config = dict(
    model='contrastive image-text model',
    image_size=48,
    horizontal_flip=True,
    encoder_head_dim=32,
    encoder_fused_qkv=True,
    encoder_bias='none',
    encoder_moe_every=1,
    encoder_conv_stem=False,
    text_encoder_norm='layernorm',
    text_encoder_norm_position='pre',
    text_encoder_activation='swiglu',
    text_encoder_qk_norm=True,
    text_encoder_dropout=0.1,
    text_encoder_inner_norm=False,
    batch_size=128,
)
Rows from block 3 of the text encoder of a small contrastive image-text model, named by matrix and row number. Rows with one number belong to one neuron. Each number is 200 + 30 x the weight over its row's rms, rounded and kept within 0 to 999. All counts start at 0.
Before each neuron's rows are labels from the 100 texts, of 14976, where the neuron reaches its largest size: "fires on" is the input token at the peak. Only what is clearly more common there than usual is listed. The data: regions of photos with short descriptions (Visual Genome). In brackets: how many of the 100.
# gate: MLP gate (text_encoder.blocks.3.mlp.gate.weight, 336x128), inputs 0-127
# fc1: MLP up (text_encoder.blocks.3.mlp.fc1.weight, 336x128), inputs 0-127
# fc2: MLP down (text_encoder.blocks.3.mlp.fc2.weight, 128x336, transposed), outputs 0-127

fires on: "h" (60); "w" (20)
gate.6,218,191,177,195,238,176,187,255,137,187,182,224,177,233,187,209,202,229,223,172,240,177,227,179,209,218,215,233,180,144,257,230,193,199,270,155,246,202,177,186,195,210,202,203,212,257,169,187,158,247,192,178,201,184,218,178,187,239,241,180,220,152,189,251,158,236,193,161,289,210,158,193,203,180,151,202,209,206,225,188,226,221,193,212,154,241,205,174,266,239,208,133,226,153,177,181,204,216,223,207,179,203,188,189,256,214,201,221,181,186,168,149,227,234,249,163,190,197,188,185,217,189,186,203,228,153,220,220
fc1.6,220,233,221,214,197,190,209,190,173,187,239,187,216,200,202,171,205,177,172,158,201,246,236,226,181,158,225,184,213,211,171,182,203,189,155,221,207,185,243,244,163,181,213,232,158,161,210,203,211,188,215,202,189,170,247,196,236,138,236,268,191,262,166,172,211,175,232,203,145,162,223,246,211,171,257,137,146,215,180,200,196,226,183,143,187,143,196,216,174,169,220,255,211,208,192,223,191,239,177,185,227,283,188,174,181,201,173,210,207,195,253,261,169,141,199,183,202,175,201,202,187,168,234,235,196,222,222,166
fc2.6,184,233,193,218,203,160,202,211,220,174,191,170,122,273,182,220,185,141,208,232,174,238,244,167,233,183,216,253,201,197,226,204,235,202,143,152,197,187,212,196,253,238,222,225,187,167,217,191,204,222,219,209,125,201,253,188,179,190,199,178,190,171,175,165,184,162,247,186,174,235,218,157,202,183,207,178,230,211,206,188,171,255,252,218,207,218,173,230,212,193,182,201,166,150,202,194,174,246,176,179,247,282,218,199,225,183,176,211,168,227,209,198,159,225,229,192,202,173,196,150,228,176,164,201,230,198,268,181

fires on: "h" (58); "m" (16); "o" (14)
gate.280,172,186,230,218,217,196,238,223,227,207,160,210,154,234,229,280,157,210,166,244,210,200,189,172,228,227,232,204,192,141,194,224,179,224,157,189,165,167,237,208,160,198,198,155,238,199,180,242,258,206,195,207,231,225,197,199,190,186,238,244,206,247,204,204,212,147,180,163,209,186,219,226,186,201,274,193,196,211,176,167,205,155,161,220,192,140,270,161,218,209,229,186,199,115,220,230,163,248,247,152,192,256,198,195,195,186,147,182,205,190,181,184,209,222,188,201,230,179,199,200,159,194,196,237,177,226,227,215
fc1.280,168,265,187,141,151,240,167,190,244,199,147,225,202,168,202,236,196,226,211,217,218,196,215,220,219,179,179,232,175,232,174,181,191,197,169,175,185,170,238,204,175,169,244,180,194,170,198,189,212,191,250,234,177,270,204,267,239,175,230,149,150,182,188,229,190,174,183,218,223,226,242,224,204,251,222,161,174,201,235,165,178,226,169,161,210,188,234,230,215,136,215,194,217,196,173,221,128,226,172,212,220,204,165,208,172,212,191,203,222,174,194,206,229,240,216,170,140,197,162,207,195,163,145,166,225,205,223,255
fc2.280,169,169,241,219,198,152,180,177,145,238,148,185,181,202,258,226,184,213,234,229,204,199,199,262,190,142,204,201,190,180,185,198,188,214,221,194,267,234,193,180,203,171,177,216,171,161,238,191,210,186,161,199,200,222,200,175,213,226,191,213,218,226,265,142,226,187,164,185,227,197,171,203,211,212,205,222,260,184,246,283,207,186,222,163,174,208,176,205,161,169,207,180,210,223,220,183,122,228,250,202,179,233,182,216,182,155,204,199,134,240,247,192,160,216,174,267,191,213,185,221,175,200,220,226,216,147,176,201

fires on: "w" (78); "'" (16)
gate.275,251,179,219,167,187,175,181,183,154,209,225,195,204,245,195,128,142,184,174,212,214,235,228,216,220,232,237,242,188,224,200,264,224,152,250,176,188,187,185,166,190,213,212,199,186,214,218,229,130,209,187,143,149,174,208,234,242,222,219,176,240,185,227,200,182,247,214,196,278,220,172,226,202,207,185,159,198,155,220,213,199,160,204,229,186,236,171,186,195,183,165,182,168,217,168,212,181,231,233,250,250,181,239,206,196,173,207,178,149,185,197,193,161,190,172,190,274,199,222,231,226,175,215,224,188,143,175,236
fc1.275,173,227,213,224,181,171,165,179,212,225,177,147,178,221,189,161,180,273,200,218,195,180,222,165,249,198,252,259,161,197,256,188,229,175,275,202,241,193,224,193,209,197,210,194,162,221,241,204,184,122,211,243,210,180,234,199,210,204,218,212,147,190,192,210,246,211,196,223,213,192,196,205,197,199,168,207,217,169,209,234,205,134,207,248,237,193,209,222,187,231,245,193,175,202,163,206,181,163,150,189,212,164,247,204,172,173,177,191,185,218,131,212,188,233,229,142,242,208,201,206,163,161,253,179,259,158,190,193
fc2.275,223,171,233,177,157,191,200,200,216,189,211,184,240,183,179,194,184,188,209,203,184,206,169,155,261,192,207,199,262,228,178,187,196,260,203,133,203,174,195,174,177,210,193,202,230,172,190,267,178,167,187,183,254,200,239,179,217,137,161,229,196,247,190,197,228,227,163,177,169,177,193,195,224,205,99,184,218,184,224,241,260,250,144,197,190,156,201,185,218,160,198,193,171,162,171,165,256,190,222,244,201,216,223,189,142,225,232,143,163,218,205,192,239,230,212,211,174,196,213,186,190,235,176,231,217,198,209,239

fires on: "e" (36); "s" (10); "l" (9); "<end>" (8)
gate.174,147,179,210,182,177,203,201,183,256,217,216,240,129,185,212,259,163,158,189,187,271,183,218,194,214,282,183,197,216,214,171,218,221,204,186,246,186,200,165,157,171,229,242,239,188,191,194,139,223,168,235,197,184,193,199,268,199,167,137,185,233,254,204,256,197,193,195,202,210,151,188,208,189,234,192,202,211,155,191,198,213,199,180,242,166,154,199,208,167,175,162,216,267,183,216,194,200,197,232,230,200,192,194,179,155,178,218,190,178,197,186,268,236,193,244,198,161,260,227,192,219,198,192,176,193,242,195,206
fc1.174,200,226,242,219,146,188,176,231,205,132,171,193,183,226,241,197,168,216,208,225,167,213,200,237,201,185,211,156,232,157,156,273,160,203,163,209,234,284,208,234,177,236,200,175,153,200,200,212,217,241,153,170,250,211,238,242,192,171,152,249,239,191,147,225,188,196,192,234,192,209,250,196,196,207,200,200,174,181,191,216,151,208,215,202,162,196,207,217,197,253,180,216,194,179,210,212,202,208,183,256,230,170,168,164,175,194,190,213,198,218,191,268,168,155,245,214,154,240,183,160,190,230,186,220,149,183,203,227
fc2.174,225,184,176,228,212,211,142,259,201,165,256,166,212,226,209,133,199,212,218,244,233,222,207,199,182,207,172,208,190,219,235,184,228,171,213,199,173,193,198,210,207,223,160,206,214,185,190,201,153,210,156,241,163,246,216,187,235,143,224,233,168,218,226,153,193,190,186,178,222,220,248,159,190,192,216,193,212,194,210,224,212,270,173,190,210,205,179,160,164,203,182,162,200,213,184,194,159,165,174,227,217,286,218,237,149,184,195,240,234,191,197,155,272,220,237,242,134,145,183,186,190,211,208,206,194,227,186,135

fires on: "e" (20); "r" (15); "s" (12); "b" (11)
gate.139,236,213,218,151,170,250,156,166,190,228,255,185,253,203,124,238,190,147,199,183,227,146,200,221,157,211,225,201,196,236,152,227,180,171,196,202,148,164,227,194,190,196,185,214,181,239,190,219,193,209,219,222,207,143,172,170,171,195,257,207,204,214,186,190,196,208,204,198,210,200,230,174,263,256,182,225,228,185,187,204,183,228,178,203,241,198,226,170,159,186,166,195,216,192,189,223,226,223,162,201,207,223,204,198,172,166,176,191,198,200,146,201,269,240,243,218,171,251,198,182,188,174,248,206,185,113,270,199
fc1.139,183,170,252,214,163,250,227,221,229,256,197,197,213,197,224,212,204,195,155,215,188,236,176,207,216,206,181,196,215,193,158,219,187,154,237,183,155,220,159,216,219,142,183,186,231,269,190,157,286,190,238,185,158,224,187,186,212,208,162,194,253,150,152,204,240,192,166,210,237,146,182,197,231,174,196,179,176,188,208,158,178,219,179,189,197,173,190,235,209,189,239,148,169,203,160,207,166,230,199,217,161,230,248,210,165,228,218,210,179,219,262,223,199,214,221,178,178,196,220,201,281,218,177,201,158,147,171,215
fc2.139,178,216,167,156,202,187,243,193,241,185,204,179,169,180,197,191,192,225,188,185,185,187,168,201,209,164,201,229,181,234,128,192,227,175,236,220,223,235,228,205,206,201,256,191,192,218,242,183,251,192,175,220,223,192,230,228,204,145,260,172,190,206,202,190,238,154,157,201,201,218,173,189,257,228,150,258,186,215,134,228,175,265,236,210,198,192,170,242,232,206,192,163,210,262,161,231,268,220,190,195,204,189,179,182,212,204,198,188,130,160,160,193,220,148,242,177,160,211,210,193,220,230,183,141,190,167,218,173

fires on: "w" (75)
gate.212,172,177,188,251,251,211,198,174,189,168,194,177,181,218,172,182,187,236,272,191,216,221,177,216,194,194,172,223,212,218,177,202,172,186,232,181,208,228,177,180,220,218,207,141,177,211,210,200,202,201,249,174,141,208,216,145,213,217,249,148,213,247,152,204,184,229,198,235,212,190,180,201,201,196,202,222,194,178,266,242,301,162,258,165,208,165,203,173,142,170,217,196,212,219,203,241,183,193,237,185,186,213,200,230,262,214,233,222,215,157,222,217,179,177,132,235,195,199,191,229,202,188,187,194,224,157,273,159
fc1.212,181,159,288,147,186,148,197,182,251,203,207,196,223,231,184,195,140,195,184,190,165,184,207,198,177,212,214,214,203,207,145,194,176,225,183,204,233,214,182,191,216,233,241,227,184,174,190,172,227,189,264,191,202,179,176,219,190,184,197,259,194,163,210,204,199,189,205,154,232,202,230,195,212,240,161,201,199,216,236,256,247,194,172,232,194,208,198,233,248,177,135,200,131,228,223,197,184,238,218,176,182,187,164,163,191,186,205,127,238,167,178,209,225,138,247,216,226,259,213,208,170,167,206,194,259,216,237,171
fc2.212,219,215,166,188,264,207,265,244,212,239,209,205,192,205,199,197,214,179,192,207,130,211,232,147,227,218,225,182,198,176,137,230,144,214,220,231,207,207,239,202,242,203,202,203,247,221,197,219,168,222,189,204,150,156,191,230,153,236,270,251,229,232,163,189,162,251,242,134,205,163,213,192,241,187,186,189,190,179,221,202,177,176,172,196,215,168,238,259,229,148,204,227,189,192,245,161,185,173,169,209,168,172,199,198,207,230,219,194,138,160,188,212,174,188,201,150,229,199,183,212,188,202,197,186,210,163,249,224

fires on: "i" (24); "t" (21); "u" (10)
gate.298,214,178,159,210,185,218,236,214,227,165,229,234,237,236,203,231,218,213,159,220,198,146,134,223,214,134,199,240,172,195,130,189,224,157,205,200,224,228,184,202,205,183,216,242,197,208,239,156,209,178,258,200,147,148,210,187,201,205,209,182,173,189,231,225,197,204,176,260,219,206,195,180,177,243,208,176,214,212,186,186,227,232,208,179,216,167,206,214,179,258,199,189,196,225,223,199,208,201,210,147,237,150,241,235,187,203,242,204,188,220,113,224,197,216,193,185,257,140,227,257,248,190,186,235,179,198,141,234
fc1.298,202,171,197,199,191,246,191,161,200,179,206,181,192,214,192,230,190,148,209,170,225,185,189,195,186,179,236,186,208,210,243,185,276,248,155,251,245,177,205,201,227,172,196,228,199,131,196,174,211,219,198,238,222,213,124,202,188,173,217,212,198,198,189,227,248,175,195,213,164,216,178,173,137,242,229,154,230,188,222,219,185,224,227,204,151,207,270,202,163,190,201,249,184,241,182,193,248,193,166,183,189,167,189,142,228,232,217,207,242,202,200,159,164,140,199,202,216,222,181,138,194,199,161,161,155,229,251,239
fc2.298,187,200,138,132,194,222,205,212,185,222,199,197,226,245,202,209,184,220,163,218,255,178,206,199,264,179,227,214,114,206,209,179,190,175,222,252,240,202,206,194,198,228,226,189,242,177,255,176,204,180,185,160,168,177,185,152,195,200,261,185,150,239,264,158,162,180,248,184,164,208,174,201,249,225,175,212,228,180,224,190,267,215,188,214,190,163,184,231,174,183,198,152,141,216,190,238,186,234,229,189,170,173,225,211,136,182,189,243,195,194,190,203,208,147,226,180,150,182,190,219,229,222,192,227,209,227,212,206

fires on: "r" (99)
gate.132,254,189,248,244,122,223,169,221,211,258,185,153,214,224,181,164,214,196,163,179,223,178,207,202,194,187,184,205,221,192,206,172,209,198,181,167,185,241,217,272,184,143,253,200,240,233,184,173,133,204,208,194,157,163,214,223,115,203,201,173,191,173,208,191,171,233,228,168,173,220,232,230,242,168,187,230,174,189,184,241,160,212,219,202,194,205,206,183,196,216,214,139,251,229,188,138,156,229,218,166,182,228,204,189,166,160,196,220,233,211,186,196,257,201,201,176,172,185,218,251,238,202,194,237,174,217,194,167
fc1.132,174,195,225,197,224,192,228,137,208,144,217,219,207,185,176,227,238,194,240,215,208,199,232,196,233,196,203,157,188,217,218,252,196,227,191,210,194,164,232,220,167,202,201,191,126,176,216,185,226,191,226,211,256,218,164,202,251,205,175,249,225,215,180,209,182,172,170,208,258,185,158,195,175,179,201,170,158,215,196,133,223,167,215,207,235,200,147,249,195,192,182,274,202,161,253,187,208,191,169,197,213,135,177,232,231,243,172,189,216,200,226,210,178,213,191,229,174,171,208,156,193,181,217,158,233,156,218,99
fc2.132,207,218,225,153,211,212,198,201,173,209,170,240,224,199,159,263,206,153,141,197,206,236,190,214,221,218,215,239,182,208,201,226,251,227,195,168,220,199,182,198,193,221,168,223,199,242,209,211,236,170,206,150,194,225,194,233,202,210,179,220,229,171,151,156,210,238,231,204,178,218,206,180,180,174,210,240,220,174,212,192,251,154,229,234,208,189,145,253,125,223,173,184,173,218,217,165,172,223,129,242,203,184,252,173,217,261,184,157,188,221,248,129,191,155,181,243,215,235,151,186,211,176,156,219,187,229,187,206

fires on: "h" (57); "o" (39)
gate.228,119,213,180,241,176,154,228,184,236,201,192,199,201,222,228,217,186,219,248,194,228,149,213,204,218,211,177,178,237,217,204,226,182,235,235,193,183,213,238,194,220,228,214,156,190,189,208,166,209,160,203,253,172,174,249,231,220,180,195,241,144,229,222,134,197,202,176,220,190,183,120,185,194,227,253,154,227,185,180,194,213,223,189,188,194,170,185,139,204,203,192,179,241,188,152,208,234,240,196,230,215,199,134,225,239,223,256,180,234,170,231,236,156,251,203,166,176,208,230,184,180,233,152,205,151,172,189,212
fc1.228,158,164,193,224,171,226,186,194,224,170,196,264,206,172,212,155,212,253,179,221,207,217,210,209,241,221,225,178,118,219,199,217,206,249,192,144,228,216,207,186,151,180,188,185,130,205,210,186,168,148,212,230,201,227,208,202,198,174,200,138,162,200,193,228,208,174,216,148,235,215,145,190,222,203,211,176,232,239,159,249,158,199,190,166,154,149,207,209,176,165,243,244,205,196,203,214,227,260,223,256,194,179,236,141,238,189,176,190,191,220,200,221,138,261,213,223,187,215,210,185,253,195,205,204,210,204,220,218
fc2.228,213,244,241,197,173,137,219,174,162,257,203,187,204,203,193,192,201,185,210,250,213,153,172,169,257,122,208,216,235,211,164,241,201,158,169,162,158,220,220,175,191,182,160,203,217,198,152,209,217,201,218,181,176,181,188,197,229,190,205,215,247,184,210,203,204,247,202,274,237,205,230,204,186,175,207,208,187,259,214,221,139,223,184,186,213,197,149,204,175,254,236,193,169,214,237,200,205,221,242,200,132,222,208,191,171,166,156,151,173,247,235,180,228,216,192,235,229,176,217,170,180,193,201,191,201,177,286,201

fires on: "h" (59); "b" (23); "y" (14)
gate.325,235,194,181,213,235,181,141,213,161,233,235,206,197,214,218,168,218,177,228,187,201,180,233,204,199,183,217,206,188,161,204,170,213,175,190,225,164,304,172,211,271,242,189,202,166,158,179,259,194,264,195,165,177,217,212,177,189,203,255,187,205,191,182,176,186,163,233,191,216,207,186,174,165,177,211,168,198,211,226,209,216,197,164,197,244,179,202,185,230,169,211,186,238,185,248,256,224,183,187,227,249,175,264,155,195,136,188,243,158,236,260,227,276,197,183,181,201,166,188,160,184,191,181,191,199,219,224,203
fc1.325,177,244,171,164,199,226,206,174,235,202,170,226,224,193,196,162,175,226,142,168,203,165,144,172,224,180,205,209,264,235,169,201,193,211,179,193,211,205,276,193,167,169,200,215,263,234,198,201,201,185,186,196,219,166,149,216,220,191,183,209,224,181,194,244,249,230,154,162,199,174,165,205,190,202,213,184,216,180,142,202,214,204,178,206,189,221,160,263,170,206,225,196,187,228,162,134,191,219,235,160,152,252,194,263,209,173,171,204,224,161,206,187,207,189,225,226,292,182,219,222,222,192,222,191,192,239,140,235
fc2.325,234,216,260,210,153,233,243,274,166,201,197,226,189,218,244,231,175,202,191,170,175,149,239,180,226,211,165,238,185,216,208,250,207,208,200,132,162,198,160,236,208,174,190,232,195,113,162,233,216,178,198,233,220,204,201,195,219,175,201,161,219,177,189,161,207,149,226,237,195,182,201,204,199,187,204,165,115,213,169,194,153,262,212,174,203,209,160,220,202,247,171,244,229,177,236,191,180,176,218,161,221,215,185,161,249,160,218,271,244,192,217,201,197,184,232,198,232,213,195,198,204,198,222,218,191,184,199,209

fires on: "r" (28); "g" (18); "a" (18); "o" (12)
gate.105,162,213,188,185,217,196,158,186,149,189,211,204,223,226,259,171,149,157,161,192,212,204,220,235,203,197,194,200,143,232,207,225,191,186,155,160,162,220,167,200,193,186,233,181,158,175,208,178,207,162,238,198,215,184,169,164,233,190,199,174,194,253,159,199,236,153,207,203,195,152,179,266,225,158,229,203,248,169,195,235,184,212,243,265,264,208,199,180,209,154,204,221,171,234,140,214,214,172,207,255,170,194,158,172,245,178,213,182,206,155,181,183,183,162,187,246,210,214,156,197,216,188,221,161,258,223,248,194
fc1.105,236,212,206,233,248,190,253,174,175,226,201,192,189,221,160,227,246,145,166,225,140,246,169,250,202,148,170,176,216,179,167,183,172,197,188,177,225,193,209,199,208,217,234,134,211,197,228,236,194,184,169,195,208,198,182,170,225,196,177,214,138,183,204,165,169,193,227,248,157,203,242,226,229,163,237,162,213,198,219,185,228,161,208,217,211,241,206,202,148,236,185,221,185,164,159,186,207,161,226,189,260,204,169,211,212,267,146,217,226,208,227,175,206,268,185,193,221,193,204,250,156,125,186,208,214,213,207,229
fc2.105,243,208,148,251,201,173,181,176,165,191,214,220,254,206,222,254,214,164,243,285,220,214,189,239,176,219,210,191,190,202,178,163,172,215,149,211,181,189,156,161,170,216,255,217,191,166,208,193,224,215,207,200,209,236,218,207,244,188,161,174,174,260,199,220,172,237,166,187,257,138,216,203,196,118,176,233,202,154,180,213,176,139,221,229,202,198,197,238,155,236,195,173,215,163,197,167,231,173,167,182,213,193,191,171,216,241,195,251,224,218,159,175,215,199,204,236,241,220,167,224,206,178,160,187,173,217,178,203

fires on: "e" (24); "o" (17); "r" (11); "c" (8)
gate.191,171,200,186,218,195,267,186,172,221,187,270,178,202,155,193,145,216,194,227,215,224,191,211,218,221,242,214,250,196,182,139,168,180,176,159,232,200,170,179,239,197,231,139,169,216,245,178,215,226,210,194,196,170,266,217,192,174,209,199,173,188,238,138,199,201,234,162,218,260,168,201,192,174,219,187,245,231,187,225,231,224,202,161,213,201,216,178,157,230,186,134,241,155,212,195,183,207,192,174,182,144,189,171,138,227,162,180,215,250,204,167,227,213,217,226,203,247,178,163,232,199,156,255,204,192,222,194,192
fc1.191,226,185,180,164,166,166,238,258,184,214,190,231,214,169,265,259,197,197,182,209,223,203,198,209,198,224,186,228,172,215,163,118,199,191,239,163,184,180,145,170,244,162,171,229,186,219,133,207,181,170,225,198,228,220,190,234,173,156,220,209,203,218,192,169,178,233,168,245,202,171,241,171,223,214,180,241,208,172,234,227,205,195,187,219,216,206,263,218,220,185,165,214,204,235,198,188,162,273,213,211,243,133,183,155,192,164,223,142,175,175,190,190,219,189,198,255,227,163,179,229,160,235,198,203,227,206,218,236
fc2.191,228,181,236,227,255,218,180,219,243,245,190,222,254,138,164,232,211,136,206,185,192,193,197,192,175,238,235,238,232,205,233,175,199,165,196,232,168,106,197,200,157,193,203,213,182,196,214,181,211,216,186,230,170,206,199,139,183,191,172,195,209,244,189,212,153,169,208,178,186,200,221,231,237,170,200,213,204,206,168,206,168,219,222,171,222,242,225,206,167,158,229,216,218,210,207,212,192,222,178,191,166,208,127,261,137,227,180,225,254,236,224,191,183,204,196,168,165,263,259,229,190,150,172,161,179,196,202,189

fires on: "w" (97)
gate.39,140,164,136,166,214,222,163,220,234,200,221,209,208,213,196,195,188,182,245,214,228,196,178,178,219,170,220,206,184,166,216,222,190,164,206,190,198,254,196,186,190,226,144,168,222,160,232,216,177,179,157,233,191,212,163,168,199,241,216,155,208,195,119,170,224,205,171,238,165,211,188,220,231,233,144,239,199,214,182,228,253,217,193,220,215,169,223,167,234,215,216,177,256,191,196,198,230,220,176,208,185,213,208,220,152,194,190,263,214,184,172,177,245,129,202,225,287,167,178,226,195,205,275,211,195,187,153,200
fc1.39,199,193,200,220,198,197,176,174,216,210,176,200,195,192,160,198,182,179,193,175,226,177,198,221,227,222,216,194,201,209,243,170,194,134,230,184,215,202,147,165,211,189,218,206,189,194,236,137,154,183,197,191,195,204,182,197,180,266,165,169,236,180,224,185,246,188,188,273,188,208,183,220,213,256,210,171,235,184,264,205,273,141,168,256,171,248,234,128,217,215,187,181,303,175,175,158,251,182,181,209,187,199,224,234,178,222,219,197,215,198,183,243,226,215,167,214,239,149,180,192,152,172,214,194,190,189,206,220
fc2.39,181,158,229,202,197,238,235,204,140,168,173,213,205,122,184,221,219,195,209,247,214,179,222,260,149,188,197,168,220,218,206,141,220,251,174,223,229,167,195,163,146,144,180,261,172,135,197,193,220,232,169,193,216,224,211,221,177,172,170,215,171,253,215,200,208,216,199,141,165,203,189,174,162,204,208,200,206,239,157,189,218,178,216,211,167,215,158,191,196,189,204,194,209,183,184,211,256,188,232,230,167,283,212,218,166,221,237,204,197,207,253,193,213,226,228,234,185,223,200,204,225,196,196,226,168,149,268,186

fires on: "i" (33); "o" (21); "t" (20); "f" (19)
gate.120,213,214,220,185,252,170,142,173,187,175,220,244,224,279,189,205,207,222,157,148,141,155,156,201,173,235,241,242,179,172,216,213,119,230,192,173,222,214,236,238,226,246,205,197,224,195,180,227,212,190,248,185,224,190,168,236,212,236,184,193,196,191,153,191,189,165,235,178,186,203,154,161,218,190,185,219,228,193,176,186,221,196,222,169,176,212,170,194,251,221,236,174,189,236,199,224,239,208,181,179,148,216,280,174,232,177,194,169,215,177,165,242,253,187,227,217,204,211,210,202,243,174,163,194,168,241,218,174
fc1.120,221,207,186,189,144,213,237,160,202,154,211,172,202,149,240,228,158,221,137,178,167,212,233,234,215,199,213,215,166,198,178,244,230,231,187,213,180,220,201,154,185,201,179,177,188,194,202,195,169,168,229,143,186,164,257,183,260,135,215,212,193,225,196,222,178,264,254,234,185,192,222,211,170,150,194,241,177,205,190,258,187,187,172,201,206,207,183,183,146,193,185,265,214,168,219,210,164,189,200,218,230,147,210,181,237,191,214,272,176,228,182,185,136,213,244,180,175,217,213,235,205,179,241,212,223,175,153,190
fc2.120,223,239,183,201,186,248,230,198,179,169,233,227,207,189,190,189,150,233,199,182,210,207,216,175,226,238,268,178,185,148,164,154,213,226,200,183,222,268,196,211,242,232,158,210,223,170,191,184,147,199,211,171,233,194,210,212,200,149,155,225,162,237,217,248,170,204,292,205,176,228,220,239,168,177,257,180,178,244,240,211,199,191,232,218,223,160,220,186,245,198,184,251,157,162,196,231,219,234,243,231,202,160,163,136,183,209,191,162,219,199,186,178,209,193,206,192,165,198,179,206,189,203,234,136,205,157,207,207

fires on: "w" (100)
gate.180,218,191,195,214,219,198,229,217,235,228,194,213,181,152,154,199,139,184,243,170,172,206,220,198,168,196,222,235,261,265,214,234,132,217,203,207,207,209,217,227,205,233,252,201,199,214,189,159,236,183,231,187,239,222,221,160,209,208,272,173,147,206,272,214,183,176,193,259,204,191,228,187,192,222,215,214,214,161,231,209,218,212,262,153,178,200,215,172,198,199,205,124,183,195,204,192,201,188,201,196,168,224,210,211,224,256,167,196,149,177,178,182,148,156,229,209,185,157,140,226,212,218,190,144,194,236,178,165
fc1.180,237,189,206,213,215,190,191,183,217,221,223,192,190,198,198,214,167,170,195,211,227,243,189,217,180,181,188,191,260,191,239,224,202,236,226,213,159,241,232,208,157,187,227,204,238,205,166,183,198,234,188,188,207,219,203,195,173,245,220,225,165,213,239,182,248,231,213,270,172,163,222,178,168,155,201,192,165,219,217,211,158,175,274,208,211,207,193,247,167,166,169,150,216,179,175,184,142,242,210,221,172,184,230,232,181,175,201,144,198,167,168,284,204,175,171,138,162,219,261,240,255,220,137,216,182,178,168,193
fc2.180,179,207,224,215,211,211,168,222,246,176,251,225,221,208,221,180,169,191,159,195,164,233,174,215,202,171,176,208,205,206,200,202,211,180,225,220,200,171,190,232,193,276,221,197,219,195,193,161,165,209,142,182,208,255,165,196,161,264,179,203,159,199,218,222,181,285,230,178,200,196,230,226,220,145,232,248,197,225,212,148,179,186,194,168,167,197,224,138,140,246,203,240,200,181,171,186,156,208,188,182,161,198,211,216,227,209,159,167,177,228,221,170,227,176,174,265,164,191,253,168,243,174,200,183,204,255,154,232

fires on: "h" (65); "o" (19)
gate.204,187,234,209,234,247,138,195,171,234,222,153,188,185,212,241,273,126,208,218,212,182,203,203,174,168,233,235,214,185,150,173,253,205,232,252,213,193,238,229,210,171,246,205,195,217,171,163,261,199,203,215,210,201,216,164,236,216,171,230,192,171,253,178,164,229,158,200,214,213,243,202,245,184,197,255,200,238,166,197,169,179,192,205,143,165,207,173,227,193,185,234,235,171,241,178,227,228,213,235,189,197,214,180,207,231,208,174,178,224,209,246,211,239,193,180,201,179,269,189,197,148,233,227,178,168,183,227,246
fc1.204,212,238,175,178,217,231,181,174,203,228,192,165,213,222,217,212,248,195,249,206,157,177,224,151,243,199,227,186,220,200,168,180,211,241,189,154,258,182,199,171,138,206,255,213,165,150,226,165,184,219,241,266,237,237,151,211,228,188,198,160,218,189,204,210,278,188,234,257,170,190,240,216,188,210,194,170,222,203,140,223,187,208,154,188,159,177,258,182,191,176,241,265,175,180,200,227,185,208,205,213,213,204,218,201,197,204,184,223,246,229,171,202,236,205,178,163,190,223,238,178,169,172,211,184,168,220,132,222
fc2.204,220,234,194,254,177,141,187,165,176,260,226,185,238,230,273,163,208,221,179,202,188,178,150,223,240,188,215,228,218,218,171,231,241,200,232,204,172,246,219,187,170,187,161,207,241,224,253,201,214,123,164,186,154,231,222,150,177,203,219,218,205,204,190,202,209,183,217,174,143,216,203,203,233,214,220,170,278,235,189,238,164,181,226,200,191,190,181,213,200,215,224,282,133,182,227,193,209,179,222,178,237,169,231,192,167,160,169,171,223,194,199,168,184,226,162,178,184,199,200,192,196,185,199,219,190,217,231,137

fires on: "w" (22); "o" (19); "g" (12)
gate.36,175,163,194,118,186,227,157,252,161,210,160,191,196,188,169,238,190,235,204,174,187,168,246,227,229,204,174,179,160,179,148,201,197,196,173,220,190,155,229,185,217,173,203,165,222,200,253,180,213,200,260,181,193,201,201,204,200,244,196,231,211,210,143,179,251,249,238,213,175,178,160,212,204,213,212,243,238,136,173,267,200,205,212,191,198,131,186,181,206,192,197,171,230,221,204,207,214,198,239,196,180,217,201,221,255,216,230,183,275,208,154,214,128,194,161,202,189,218,225,182,202,175,192,186,219,195,201,124
fc1.36,228,149,175,226,211,219,171,212,248,206,188,233,192,221,254,222,203,159,211,191,200,215,216,178,182,177,204,157,219,174,218,221,152,165,246,161,199,192,211,188,236,157,255,208,171,214,220,236,188,214,160,167,193,170,181,159,167,168,156,150,246,194,173,171,252,167,208,221,174,151,281,195,206,198,202,205,196,168,189,203,133,221,204,213,210,175,226,192,181,183,191,220,222,171,254,243,232,184,194,172,151,180,253,227,171,203,174,192,212,205,211,223,219,234,227,210,189,282,178,265,197,253,246,199,234,181,166,219
fc2.36,181,242,168,187,234,194,197,181,217,193,175,178,173,161,159,180,170,202,200,142,164,169,157,195,188,244,171,194,153,198,175,166,200,207,191,223,296,241,213,181,159,213,221,226,188,187,194,189,242,210,175,208,237,184,199,242,201,221,179,203,234,152,193,223,178,246,206,239,229,180,174,185,195,189,220,235,226,200,232,204,215,197,179,168,240,208,180,267,189,220,198,183,207,153,162,196,206,159,195,252,150,244,234,242,175,171,177,285,136,163,220,217,179,209,208,175,249,217,170,175,258,158,204,199,219,229,169,224